{
  "dataset": "microscope photos of single blood and bone marrow cells",
  "image_size": 48,
  "horizontal_flip": true,
  "bottleneck": "vq",
  "encoder_bias": "all",
  "encoder_width": 160,
  "decoder_weight_standardization": true,
  "codebook_size": 256,
  "momentum": 0.9,
  "weight_decay": 0.004,
  "adamw_weight_decay_other_params": 0.05
}
Rows from block 7 of the encoder of a small image VQ-VAE, named by matrix and row number. Rows with one number within an expert belong to one neuron, the router's apart. Each number is 500 + 40 x the weight over its row's rms, rounded and kept within 0 to 999. All counts start at 0. Numbers have three digits each.
After each expert's rows are labels from the 100 images, of 14848, where the router gives the expert most weight on average: "top examples" is what is common among them; "colour at peak" is the nearest of a few named colours to the mean colour under the peak. Only what is clearly more common there than usual is listed. The data: microscope photos of single blood and bone marrow cells. In brackets: how many of the 100.
# router: router (encoder.blocks.7.mlp.router.weight, 32x160, trained with AdamW), inputs 80-159
# up: expert up (encoder.blocks.7.mlp.up, 32x80x160), inputs 80-159
# down: expert down (encoder.blocks.7.mlp.down, 32x160x80, transposed), outputs 80-159

# expert 29
router.29:484479519369534471447554472530506519453513564525549437462417459527520463453486476508471459510497549558467488508522523494453536522523482482555460517453552523470405508512584522503442434548495467533524465482462457454557560500511590555465508530
up.0:461479491506533533523543475500493512526553539474529511523523478497527430520515500529463540494499468508526496448519521559477525477451478488557471498552531560539473513564542534414514473463597495506483573536491482487429531547458467539523472480
down.0:517468510502454455427503514534464443503419523505522460469417520424500520524432551462527512517463592520437564468463461447542546466550498500474536460458477574379509484442489542508566507594458556463556484474493556499599542498503472515491494434
up.1:481511499524492486509556468539522461557475502486527492570467479589552551491563551475538544473506501445452534420464460528475514501495477540432413452433395492490469457478512527482478493527490480467511484477550589526514536542478483466513448487
down.1:530550442534476533534442441383559515535522516504430522536525558484530514478470439553483423544503487509465481525569539489498517485484515476480542474563513459533546504491454510427508507515519498492528558469434443495497562585541496461462500521
up.2:482467504473482477564566447523529530493432556519505526449490498439487465490507450479495441452478550476461490524482494521553537493490547544419546413441469489517512479517493471415435576556472515466494506537567559549554465539434441539539512526
down.2:432576557477523453510539565555521517487505521537514485529535513497391528474509482553469481510509549499549558456536486447457493512520487513407558493431424481510539443512525524478512516458477477513499538462549484372528482491542493495455510504
up.3:451498543585517519464481470514495471507447449434543538471524483461523474466448512493520511530460531450488470525537470622497475521464585497528517461555551553520537548525463457486499451501525511481569489506519533472530398442524422542495525483
down.3:467490539432512485479509442496490481469534528443530506507509488557492511498518515506545547491517461504471447512525499427497477468510483483498544491517446435478496500467469567536504558545491472531493519549497503455445580483410562436508500458
up.4:482522532522508411495490443473487552506428455463526531517477556454519462497575514539447526477465535461543521524528503517550507520464541518459534397463541536500489482506504492446440513529453485494457432507527471507408512537470511487502541472
down.4:450531455446550531481487454504468549467474603522471449407599438489486521482444486510493441503545543508553543495477459470491522462540505576421488569489440483506486431577467486502522513482474495546481525493483509477497495494550487516455509521
top examples: smear: peripheral blood (97)
colour at peak: white (92)

# expert 26
router.26:537480562405522459468534493509540476502513518491546438552461483505506551480445474449512445483533480557499490560463513469442525519516480451529440570490576534496417563487510488564457449537499514532526458468452484456503541515530570489422552473
up.0:593525543510457567492557493463500495489478521488457501492620549563526497510533534580450505486495479515443535511534478471493560522517506476484456551530498554453550514490516440515498546528497490466529513457499490504540549504462531465410453486
down.0:500484560536519527485517515603502514515537467540533448518469545474413552465553486466542465489493479504504477548483483499515400471566485406490466450514557582469545551564493509543488546472496467470530467545523488459449468514542407516490488480
up.1:513510463461460529543459522542566509489468524485496463539529524543524556492461502519484542512475493431529485555550452529520488520514594471443490497517525528584492431478428420451529506524473452526474423495517486527560430496496433397452513495
down.1:506409550566458419461473492503501493557565505558580495448475488508563498429456524462495477504631534452481476459522500435568496499426444532514437499459462485456499484502479532477537473452530552438514457549450485515459459487531575576467556489
up.2:489504478496439415486471443489543532473394439483504527519537420559536502552493465506520545536540542464478416510486441476502510484547443466564531501433501447522518488504543547489431430464494505523481476482466467511518521531500437491586525534
down.2:466493477505566527425480468502523386574536540405512508571521419525501532479435408557452544562504559449494546523464563403484475525423517449473509463551505486533530499492458443489536528486521484498518506485491504511516461502500460452524462514
up.3:537541528482488506531446496503494563528386482468502435434505532508500558463516559522485493446554468533466462533505449532493494481466572473544509477452580438525464548502460512457549466457459522566500456472551469503513498461462432446524499503
down.3:511507438544456442432453337432591522520511430511489495502542506535443525478481486460558545489487484523574500587513455529563419468474488539500527513477510485531504475490496503462494488615397509507483516591476496496507507478526475504441511441
up.4:496456491517427466475438594472565455524453429519464450510487559535495493513565528475453473426474511475479539497567521498552494560486469510478415506516549486527466534511551561543464580494503427488480504397527487514507523415498503521515497534
down.4:476545464488460509538468511559571466496432496445511567521445471414487509496413535466506514530468522526530496505497422520481458500494506552539613503470534536507514423469436520553552468516501499414476445520442457431490503517465467440511478498
top examples: cell type: erythroblast (39)
colour at peak: pink (71)

# expert 20
router.20:468480430520449489535531512531453509538444463508420550463513558523494483481588469480485527486460477495477448439510498514548527515444528490489589435550427524496549460468469497400573514507461487502410502484571505585524432466498443491560456494
up.0:547527486530525607506513548488486485518526472451520440552512472464466490485515501501469473552470534493501564482458477538507494490569475476561405554455541488468501490543542474511513513471437471457501475463472486413506490540535473487501478540
down.0:438469468543503548538551540496536533493539458547504456442516547495507482457471489487484445479543495489514523512476533511481554521541528504548472535502540498496487500544495494529486405480561528461534507490501459516508559527509465509498525483
up.1:486515484465550565435547423500515472463491464505547507590500463459562565550476495478509450468593490494453513508565533491472499410487439505501467505523495554544533508449465541540484419527507428529489525482530536506510508496427520552487475569
down.1:470559510466498573437436560462478513532477480462469452479443542457513488483436518498492549529484507506514475540572491571461630523494452384469469538527472489470518483450439493501562522518475499498458441522445402551530533483542528436583526484
up.2:453521480554464510467520491495483529469509593414432455479504479500478487536543548458481472505552528465516480498503509516447508558529453541513474481583561515479491587515522530460466456424511447501445529485509446449520499477532505572597479502
down.2:485504552481504563543489564544503513543460482562494539569475520477578536498472508493498504505542472500553530454532464440470536565516490491459434545455502428468430499426521522462537488497517433487468475436606522452497564482520507469439511505
up.3:440398505409447521572477450477469509512522474501451484478470508480530513547461572469537541522545507502529493551522502502443533487522451486477527461507562477543505555509487568491452494532490540527541458496430558479509484452426516555488485515
down.3:503449466506493512458498508526500516456443564500516525423468553484453551454484554529454446488484499508479501497494522444531546466534493449440517533539518481430539428519459496473519571503458499504475504571481587564513468475448496541534465478
up.4:579555538487495514416534512439484451532483500518517437563534536502503392497491490536484467529474547516523507522506468515507517510574484499526458564513578516459523538575583419514452526414472520489458496480561464426552489546521478506500519549
down.4:486472515540541526566524517510484532501518540433554533481531459408442535499553567529546476537504549466553451498487501441482528524580482478500449490586527468511459447509486536488510527492482522487495524535521543507478513457531502564464434471
top examples: cell type: artefact (37)
colour at peak: purple (94)

# expert 8
router.8:503464527490469469510453494494468608498534469527414492445512535517519499533518530487571532549512525425546546485604451526485488469477481535506527456503459434512545503452481439520476534392495526518485518538580551577516424453438426508478422530
up.0:557540544461461516491500455448508509589482526449525484514478449537436425434481487485571478567540516503459486483444470548475522460564496528486491475434478434542451545511524532471486475524473558491422384547468557466454397518469478530449551476
down.0:426520603511454507447502456502489517519514496540455491538501578475379550492485473439504504515534482526530439547469506504549457497419500465539481498550483480478483546519543444465483537442533540596545499453514472487570506433464486439487550509
up.1:499568529491500425509531480462492479558497536501590528494486477465490476519399521524527448519480525494514533498481522506466489585531497439505399470533501575468486519479507448526502549508485429452454579392507492528491532458508461493499565536
down.1:496427462451553555470489547512501474551496544543481459482497476557570498578460499432530553549529498389585522502485512402475454471511440543436562482500442504537501477454587515504490522521551591529491485507476541531504533482433547448494477497
up.2:518459493408549583488530465540502556528508520493462562568502526538425465469535515460567479524506478533515481450494501492530472502508508533502544440413434473467505550506526514528492514450485530515474527471557512478437442476496456483436521486
down.2:493546554487558481497511436470483518510487538484436448521468463441459500569484487481475523400461488481558416546496427524513510522496589456553418503516484504562496453452489517543494550518488514451472545444477482548480470537444481503508506573
up.3:586454488513491534459558460555476483487544523574529544430540537524490477542470476465549447530557444464484514472502526514519441457438505497499503528469520434545495455518480496512467494469514525448438544528481613565445487495543550483517473478
down.3:452557450510492457474505560465562514442433581507463547492339492526456485467472481576439498468519536492517515481505451496451546474538460524545550506501516472432556574482471524584503502516522452483515500488492466456456527503419510457496492514
up.4:439533571471471523458438440499476571536434554486499548519534444539463509421485508470552421540534425474499549569508500486461472541531508557474523531481549536493525458532473442423466445587499557417527535501538484506477490534482514466445514496
down.4:498463589414514572462500539496557516482583555519534496519569471488430499559449463539483506476557520507411495485487487513457532484432414508507508456425499503536435523513491486531532483492520532524571550541505464475513485520501479531443431562
top examples: smear: peripheral blood (99)
colour at peak: pink (98)

# expert 31
router.31:462555471495440432503438523482496544516554459517447521461509595572511473502533512450507500538452510508470525517541513494544533532522467471483568428563433504492590515478544465488520579478483541509450514549548489581546430497456388516533419500
up.0:484521528507496499497436513519519493484517509541535498538529601484482455520498526452537563524486514511574506424558488447527504486465489578527521463388432552472514484446559533478469523557492534466470510541492481454514525589389542515433503537
down.0:519517568572538527503520407556558455527446499430474484474432490532557501390508433492452505444400499427529493519526430549488513465508484487446517521513592516514511551507519475454526497500472532571525521544460564563493470481541527494543517490
up.1:523527566451478436482390507519469539537499483533525522447478527465507557389442601497530485467474513495476488539456559455527490525465497496512486495566475490482556485527475514538483537486559502538550490499408522478471494536533574492427570485
down.1:526498474494479560498576516491532480512529537505538464499546509475537403553555510486535547505470511488445557479504473467494477494534410467430525457535484450483482526477531551520438530504490473549461545545427519544467488517427479513488458492
up.2:436548490591460469531542526468464485477518477400472473508497551555517476501472486433458534553523463492464523499506471464468492528441586546524416568523466544510456484538537449442492525458508472436592465487480424548498533538535445515492481524
down.2:469560513515485481491527529494545407468468476513533485509486501507502480553554522523485487480481513493465513452486544509539415441473526556578467527538516484476562440543511482474561467444545448557521553524409478453503456506528455467513478479
up.3:488476503480485469426506505516568527458509499465588470455553482519594509468560500524460517452512438512510502430452460533485454478498534504528518458498535478490535539535450501482488504569546527464535501500386490446527496515533519518525508452
down.3:460527514477427538511491542512505470505459531461436423465432471496418506507487578518539578460498525503461523545456567490485493477506440568478500501507578534471485489480530486484460471391553499466632550474479579529472484512492455511512446485
up.4:593460473469568521577516502521536512489564469530528489509472485467468515512433423519468552476509454499536534518489527471438475538491514489540501503460453502539464453518452517501481464511534509509511494487482540496391561497480541494531498489
down.4:558499557583519495499478514537560527487478507509548535511456568471515493509549464459582495493484518494464471456540426497571488542554457458535470438424526495477513528461561528544527508456491541493494508494521494425512436499479405493428491556
top examples: cell type: artefact (54)
colour at peak: pink (76)

# expert 4
router.4:511504483563442511515436479505430556500545468492421538493516498528528498555485551595532543448529477447533502525542479565511480438516502553529495441611466486505536488479454437511504633464461447508502499517556567533470472463444476503498437455
up.0:510567552499501483515504455512513485472522535464543481512471438621541418470487538505502559513442443529551468524515480486524473469482502517511556532464524519424505481506467556515438525504464508448491483551535560484428505519496572532426527440
down.0:521544409489396508540513508499471458556559511422495431543415510503427484523540476569566513454407542493528561524508530467467525476558475401486493537494537474482487479512514519451535512552554477493521502499454517482493509533503445497497556512
up.1:489477516464572522485483498480501516539508422491444453498500478502547504479507515489591537499509476526459485536489451456493523554494421492492507479470574504478483501496535498575542513457496454563511487455464467503576486383504494548488495504
down.1:520428536460576512466546525523479493508498474491524484551517512463536531481534481474487518504493544481542525544482497448426494501500539458547555494481536490512491466494459561396499500467603523515550513485406434526494459516612509539484505471
up.2:538506526445522478538444508445529521515558511532504540515499526537539499504497546525495444450494516483552549476573484484474481589481497493360440482528489459512503572481516473515435443491447541475437541482648542496514440469423493512484503548
down.2:482511449538453497529490509568447473487463455492492476456538492394443458577524510480533515500479527497476529531507519589535456460486530446541423474479493486558462547551469455538493479462498481569463490563502433474559458515506461515515561437
up.3:486567528569512495493467536493421521537549576462565505588538555516567526519497552460405421492529500506487471521481514471474495507414467516519457527519450503499411526541528487460491428518471444555584511482473486496542505517504492471490446535
down.3:536545472487463519536516417515568478454479564459484498448462466483504474557521404531480544499508512534481483504489497515526516505505539510441501512473514517497463492483511452444523529527468484516485500457572467434530497568433474532426541500
up.4:533558544434447472563548549511529512458488498501414486507409535585492503450492505450464529516508469545439538532534522469542507494448543514499497473567514498501518530468486485443449505542527569550519562457405451510473474499480529607486528479
down.4:463517481566483505467493469409508480518521530495419477543504491510518427454504506515511504442469516538545505457489503543497496483576475526503591532476524571411514514501493479562499617525509420439477457484497560485458421505474516441487470498
top examples: smear: peripheral blood (83)
colour at peak: pink (81)

# expert 17
router.17:573483518432516518485533528504515461509511526509537448483475466479509542476473472434475464509521488549490480520495534480498511549536469465538451546466568514476397483493480550561467446597516489547582444491431486473506534496542522503436543531
up.0:492467523448454580547517520545551503477407464434508581480551487569475556509563508490477565467456436484474488410501491476551487476409453480493550423547405482495450466481475515478541501528486564558480444497615484522529503442491419481524530476
down.0:527518480492475448537508513554509557471546453475529413489447511418534491504477471493538513507468493476522590491491519511449519476488463434396490517506494500532533468497495473483491501581539489489446541509455502470538432431517573470498508467
up.1:485541464517566398500538432509561526456418535499508509523529523519438475542466482455495469445521580488452451573539521519585462509510533507503565499483524527550536482521513469435491519485479525476435548445502456406446516615509479466506524510
down.1:515472467567468410504467513518523507521443535533481474442536533484507444552549507509551472464515501428480526527535417490493486453492477531548498499486510576533473510449517515487458523474451444524494483462478513546503505522439513467608420428
up.2:541575395543570463515430403567496493522456548579474518490516532492428482475494488511441589484542492514458484482517534512495438526479599503496509518542439536429485506477480478421482486482526494423475530522507494532460496465511535391553492427
down.2:472482514512508474471505564520477496503435513534413423599515500465527477540510487478520491483517403460542493460500462505541512452440483530519514524491517490518497482558545525545520514459492450589420475552582445521462446505480468475577488488
up.3:447507523525470490566504499516482518530465499533498500453443494562517462471511527523453536514567475490472521464496505554514502433457541447528551508504443518489466487505417432450433538528423524550532446529520548564534455441446466480477459484
down.3:558528440449463521492482421473521496535465480477462495476488512488511545490476489461549491563456545514511469456534515488522535526508432499509457488555571480533448460479503508535492501456585438479533510480568486442503436525534528481543521529
up.4:478432484486526455540549447465481547442507414494442476436496455519445493618481508524494479529554489448459467525526453535496494511428549420484527504564560472489503490549432515534523521487473502482502502497593590568441482554519498532516529466
down.4:505521472566474449477476529506483516507535555471515543530522477483538519452454442478553537444590506562552406532516477464497504547499473560516483443510549440529525470564501477541503517466487463504487588482521489605501489497513419519478485393
top examples: cell type: artefact (37)
colour at peak: purple (82)

# expert 19
router.19:454526546515561569457416546493522565487475561554530502506440566484494392514535471437503459515444563493519577496479399475498519505498526501498542517441466485480561465527564499521450485492402503521485523563514460485505527486470485468519507555
up.0:422465467544549533428472489530484468541541520527498541469543489468552448459413547468453460505517451536478524481447423443526528539573467522456514419558522513493552486550554486474439506446543468560506512488502471556519454505537439507608500582
down.0:540518432482536530502481424531524460474590496519422531571496520510576480563452453544480506507466534526507505482472527462481426478491532500474509550470496572519512547504477515524477526544467566483596497521470581489509435496526457512470565468
up.1:556454463522556519471613469448530445425540562562544512499516512479527445480511532475480455505461502527537568534507525492466474443561483485460473514546498426532435499485534541453550513496505524458527508518547487412555463558520470483450474479
down.1:541589455369449455465481523480465515476490489520425505457470486525527445447464566504462577509465524527490475520522529477598485567533488581533510570469521482487541515458514526545520406446555525543461505540561520479423531499483465511540469511
up.2:529471495504492469527511497482525516448455536522506538583491493473442523427441488497565505520511504475523501547492517513500462533485592500548461533623513484507531458513505529486529482421539533451507590447452520486449528549541529481442517486
down.2:486532535550544502533462525541512459511493583555551539536479497459505454534540482573510509443534420486465462432491573438467518465463430515512443507554558460469458427500390547533522530500505539473520470413450498455511504517472462504492560435
up.3:593530484493480497494514516534478503507522483538540495465445486505566539576474504496590476523518538424555553487581506452544489494542518519579472488434492497520581513482448478546471511525447480440464490576532505474417522498530508522544508561
down.3:497503448401374508514480501519476488485473527533529603487563511531448490556516494454476518493518475431472530457557470435523481460549480490498451485604504514489428531524506508479556567529542559493522488459444548445438572508461554417469445537
up.4:546505556468486559540432497520544560513516452498517490483420563550440468481498448550477551443532496470560430472521568451507472466469473509514514463502488565502486489547538531556567542484490475431495500516535513504485490523498569451380526462
down.4:531526397534453466427547499505583536498482514438479548590549492499553503499527553471506498561529503454503556534552483518536530515492510488448549529440480517505558498403470439488509457568449511493448503500526426522483439468439429533491507464
top examples: cell type: artefact (26)
colour at peak: white (100)

# expert 6
router.6:525483441444513443450573585559483507436583493539564504500429487502540499461494486472478499458561578548441524499482486467457480540559497488537441562451518509481440527488581502534473402537525435506509476464480448433535575482444560460448553499
up.0:566531459538491464520514475531543488455469524502467408473473561474551507453627533513475564510506534500543561470549509514498489513442496561515500486374485529433508489531568405486521462454504501504523534464551480477498453471502472515536506494
down.0:458437543461553582540428458469520500559513445481522509510540529536498521534471489574521472462551430515539446571483502489520569525510472473479431491524549457461464533546480528498501579525486513450520452535444511522478537546488548477427588448
up.1:540521524556499493494509483478473483487509500403443468513547403523512521528521505466519537545484398490585479496469516507424458495526517499500485488492535532542529473550474431469549473465523477496560446559550524489483499453389453550373447451
down.1:513462488488533496517538563521492514578553519536500514540444578522431510492494537543468490512479515540539587441583508535505460449397503455466510515447534485474474504518505574468416566516517556549480572451479507498462471595573502483570519449
up.2:504513471454443480524521512550479484566458533446486468429490550561426472515505452550480392502447508582483494495540422550468503464467498546484464516512470548499500517517482517456554503544570463508533467511528503425507454470482500485386514468
down.2:594487570504493525481480487410551448464527534528544494531484464508536486475444571500450511505516508588463446490463546436451543451384515442515452526545537435508583521532501560474470570511498544424554553539469474431512557484422473446563465532
up.3:538469487517542458482459479519519494499486449535481487569491513430582591483492487514540585537494465423525540539482452519509503486406508554429515417487479425499525459471471518542539549455511532421439570492546559550435522474477539511488505519
down.3:468491595444463559576499475520511465543412559484544512478530571570464494443424458475473426503521434482515440485554508420498540541472509435467568490531495513502434466534523509479457535565528442485495480538471457516529464535463461485525497511
up.4:520513448434517520545494456506552463491464497479405517495485501543513520475463497481518484570494433550508496513468479531525427537458519486502515530465477475471498503508420497447471542502605551502453556485514526482534481507441568484440500519
down.4:531422544477479565517453475541513543512429597561425490513561494456582485476488515511518484532553457467480483506504501501433448463512458486468528473596482434505530516479532545465463510484537484508542482489511525407544497535483476499461471475
top examples: smear: peripheral blood (52)
colour at peak: white (99)

# expert 13
router.13:502478545431521480477553532501525433490551491511542440526457486512502518493426485466518444461500510530485451532480528498474530527573458479506429593457564493444419511470482522559483443544518490498568460439476493456503523497515520475437562514
up.0:522503436544561536495513502489506505510608416535447442522449553511496509519456456478501423480571449539562433448415515571546516491491501560539491478475466497529549467455535476509529526542485488495494486541546593437493518518493486474429573467
down.0:432498530518516491448464453444501534544548476555482531418525502489405566469471547467517500506546477530562479502512491509513458473514461517500455519519487546447487482582487534530521465465518554460421450429494460530482583480560448491480522542
up.1:511578489549476513488428529534497499466489526466419468494466538523458440545563492460477537494386500561562464476550558509537495520508499571510447463477489514415518507552532505536548531465479538546450491595485461476468512519489422493559431459
down.1:505515515493494510434595414493520489497454537525592488461547444448494530444535578522540505474533554476510482504460521510421500437445518553484544477543520505524531566467502581486514455496542478524452478457501549543489487507490527452513510513
up.2:468483400501499467499470437571467470545514485555531460511542488485471504390458530468552508534463461523404480476538524502489491488521514595495580549496437504480556469486512525501549560498501512526462478549512510395503487510439472482532490522
down.2:546522515499450512489503602489476468529547590458502488468576475511416460478535520484488576493484496512574468528503449536469474445566530498471469513525563471492453519438508465538498523563477559402478534483539535526485561516536451504563500438
up.3:522459509519513524532460521453498506487583491507440475518568484508517604496505485485561428551470543508625548501528476498491483493469520531467497549598440468446524498476507483554531501391480492489523454513546544480473442456589549483457512442
down.3:466485453495502484500496524524491502504508492513529514444462558429444508539565582554468499518493500462552512486532460522514472533489488518482534517493499486523531537482436442433481460441489523530525518448512574553523455500433520491456549476
up.4:496517546485467442460548480472512479427530498438511475460485446447510491566523506454583468501511446455501458560549489501504535519536494438498504493539533457510534477437504505515505627493451506475460505455537497473463481521480500576580506590
down.4:476498454524476567547496548527493497513529488539540509528487434570523518515510505481456539512520490543488422553477577484504527476469527514514474447503511520518406562521444493493568476506527545498473458600505491488547499458419477430531487459
top examples: cell type: lymphocyte (40)
colour at peak: white (56)

# expert 24
router.24:535480512408514474468548513500547455507545500522545442505463449493535514484421489466495450447520511515491462558456527468475495534543460468531433550450547560465429514510504509570461444539526490526535430474432464470475503481518535478438556504
up.0:514540550521490513489433496481505497494434445485588550561455521567561477538474542496518453540468459453538584433474474490486451510434489430498564533519459495513515453523523477460524482458534498451459523492581427501571522482553532542483534497
down.0:495503525449471496495541494476509462464525533522499497444551442521408491520520497546521492479515540508418433531542461556505512535560472521496546393546473539464500468523477476425464523480480493501511508476421527496486473487438475481499542504
up.1:519465483502434447524472488516454457494529524509480536521509564502446480526402494510531521512404559522541510473536520475480497550478449446402500477530485508561540457476496486526516571470517432606441412484541496552488500497508464605504504506
down.1:449477476592527560523446535483506513595503529483524511463457471562526509494538404445488507533519429417536512494507528524532529441511471504488479577460525485571440487576529462571456493433438497422511538444509505547541483490536510525523493468
up.2:534461513420439490551500546544515456542516562442545447488455479543517574452526461502415484473455488513506502515511491492510448489552506515506513511478486471534557560418556439525486476526475448421476531413557502512488459483538514425539429519
down.2:573478487553502461438501524525489513477520527553509443537489475447437498573521465492584462508496511458439486452530476488524482470443551573487530490423494513518476525461494528568391485489524455466522529514468526486544453523507404482479469459
up.3:578540483451507445517436529498474535503492393524558556478520511473553417492422548539505498502475542408517502450527437445501479489529458501457569542456460501435465517507516542471443480493477445474477541487568524468485513441552452426474500432
down.3:430480508536456507522537482513526535540562461519465549511523476496537525572539537583438429507540505467491519588505551450560486508497478482454499573536502507483546549548537428454453494403575458461485476489481481462454434473501474532598564532
up.4:484488539449509441482493509474468555537521593535517521515537531574497523496514502424425496535543522524479556488448518452520427534502486512492603468541576553485477569430600492469465495445477466479472484503557481466498489537498512457477410534
down.4:497427448494450486502545458474493549560529516548535433502500462404541453495496487539530486470502529538509530427461476472427499476477454536458499545514540451547552520496541480475514472522496422480548530508537507522475551481507517606541476481
top examples: smear: peripheral blood (38)
colour at peak: pink (69)

# expert 25
router.25:485458461491480519500549500521450591481491491506470573544545468458443526533511520567469523520544467433535472522548486520524451442419555568520526479496458482529589461467499427498553507451485481497459551467540555594454485481478493470561479473
up.0:517580472481521540513548519452525531461528539515474480545444513462563465448502535489554517497518443501481494563421419455471501551557463470532535501492530507496480458557514474470518470460572544550544460559468428541471520434494520530448480453
down.0:452497533511488485490501433549519413481450472521533496466500503548514468550521572465465480472514532457479478506474504454521511465489563529515456516436578510508454463507458477520498456558528424520494467449494439534529504525501523472479471525
up.1:493468559468543558548472493452509547496455505545476499539518543474501495449508483505478515579547456516503499589541469540507504468476426483490471490559464519440477501487485498514543552484523507496495510455389501431505475470505475505540389527
down.1:558518514520389488536454506555519514459538493503558490442449493528511506516534492489503447485513517473514518477534498452508454559577530508506499466437516513410451490579540486442440464522546495517522518484515416498552573467485497545457551502
up.2:452457513490558508570511476505463488480480506484483526492453471527556494558512447467519551518509480520638519491590465478489536502556496514563511496474512520502577520441418549491475515475557518524543442497496528562490549482429482547426489458
down.2:566504485453461485476517614454484532441571461489439470472534546521512582494428518529482476533486507423413453503454472510494502524608458557472472513604506487558486524466530470500474586529451511520435488512444539474500511515516465494458512543
up.3:666505609493574475531543537502503516496515469483435505429459539469454512465484493482507517523526500476484504461460543514495491619445479508482420479463555529527480483519450518472499517571561474492421465442490462437444463548456480516473494449
down.3:536484499496467546481518440457543476491443445541513525566518519518534455573515502471562468498508511473485534470484504491479496487528519500462509531466405484529491515497509487562498424412516541477484602520494544585482488474499488471508449545
up.4:488537471565511489484512560439593455490429499500445553605480479518511474492508502490558484469497504477461535522432498492455444452505476559445507516581546473489513452495479522470517523547556590506501545514474498453468503569509509498570515473
down.4:472509547504514476539449417459480488529504540487536551458517510517500538496489481494526459453478595566494520557520490491490520511468534469479512549503465518467541576534438478480477518426500497433492446455453442488491412507495492490548474522
top examples: cell type: erythroblast (35)
colour at peak: grey (100)

# expert 16
router.16:524487548417526482470521549506539459506530543531562442506468498492539554469457504456500465483526486540489469519484521469451521537551465467520430581453542522481423533507500509575473434558551491530539442487463471455494497485526569522426561495
up.0:463473524513490494477440546452472452569479458456523477513541454523516492488486466492467490509426581438535493545498504449455546473503544450530441475531472546482434540500565474437535557542525557529491420543619435465514569496513538438499484515
down.0:462468471438441484540496534517503508536516417510579601442475573500428504516575507502450463465471497433513518480583548523499479555490493461469458471500460524424502490541418477515494472465496492530524596511450493551536514468518586532495465583
up.1:509567542505515484511487525467490550563486495545442449476499440515455450446509472462500541521410515447558511495539475513522462543467432469539460515526478492472436554545543488608506499510556458513505537432487559447501524462487455528513494409
down.1:451489553557561555456426485498493522552466493518499511486479544505520542516520417532469537501520497568553531496563522546458445488483428531526501458452504556481474551447477534486431491481464471482467504521534461522554502445535453503461510473
up.2:522534453600533549479484461460509549502532554457543507502474571460447463586472477544489470531510492490529506490553557505524418466492452473519470469533508486510488499544490539434467490427472469543501532514542497521539520560497515509515560468
down.2:473578574535480526489506505445468459495515498436470514469534446441473560411503513553525495565498487468483526517507435516525493510514475495480589507448494447456517501443465453463474490497491550437474550484473521540459515555482456457499566423
up.3:501489504518528565454554508471510499483542482449504491447484482536489517568545539501549530536512503469472484438479483500493506456509574552490434484503538465519522513515563456531501618441463549508497487493571480569488485430496511482465508443
down.3:472528472500499523485476455460429571540484525563503485518532499574564501467550572523531424417541493376439476448534549445505420481545546486468528535508496483453585539504528501517492509520447560498493476528473439509443521506505510440460536539
up.4:539538536516552512516434445449561436503478489477490510557464495534525520469535506505453576515557429482471533462481487455501510405523493462421487510543450486513503516565573506517500521518511424509410489452464414498562445505568514497486463587
down.4:480505439451552472463503511507473528462527462541526536521512394493442510478493532511573478462431498474564545540551493518512509498526562483519452526437513520502589500514555454470593515447490518563476506506415430503495515479531545466415506536
top examples: cell type: artefact (35)
colour at peak: pink (65)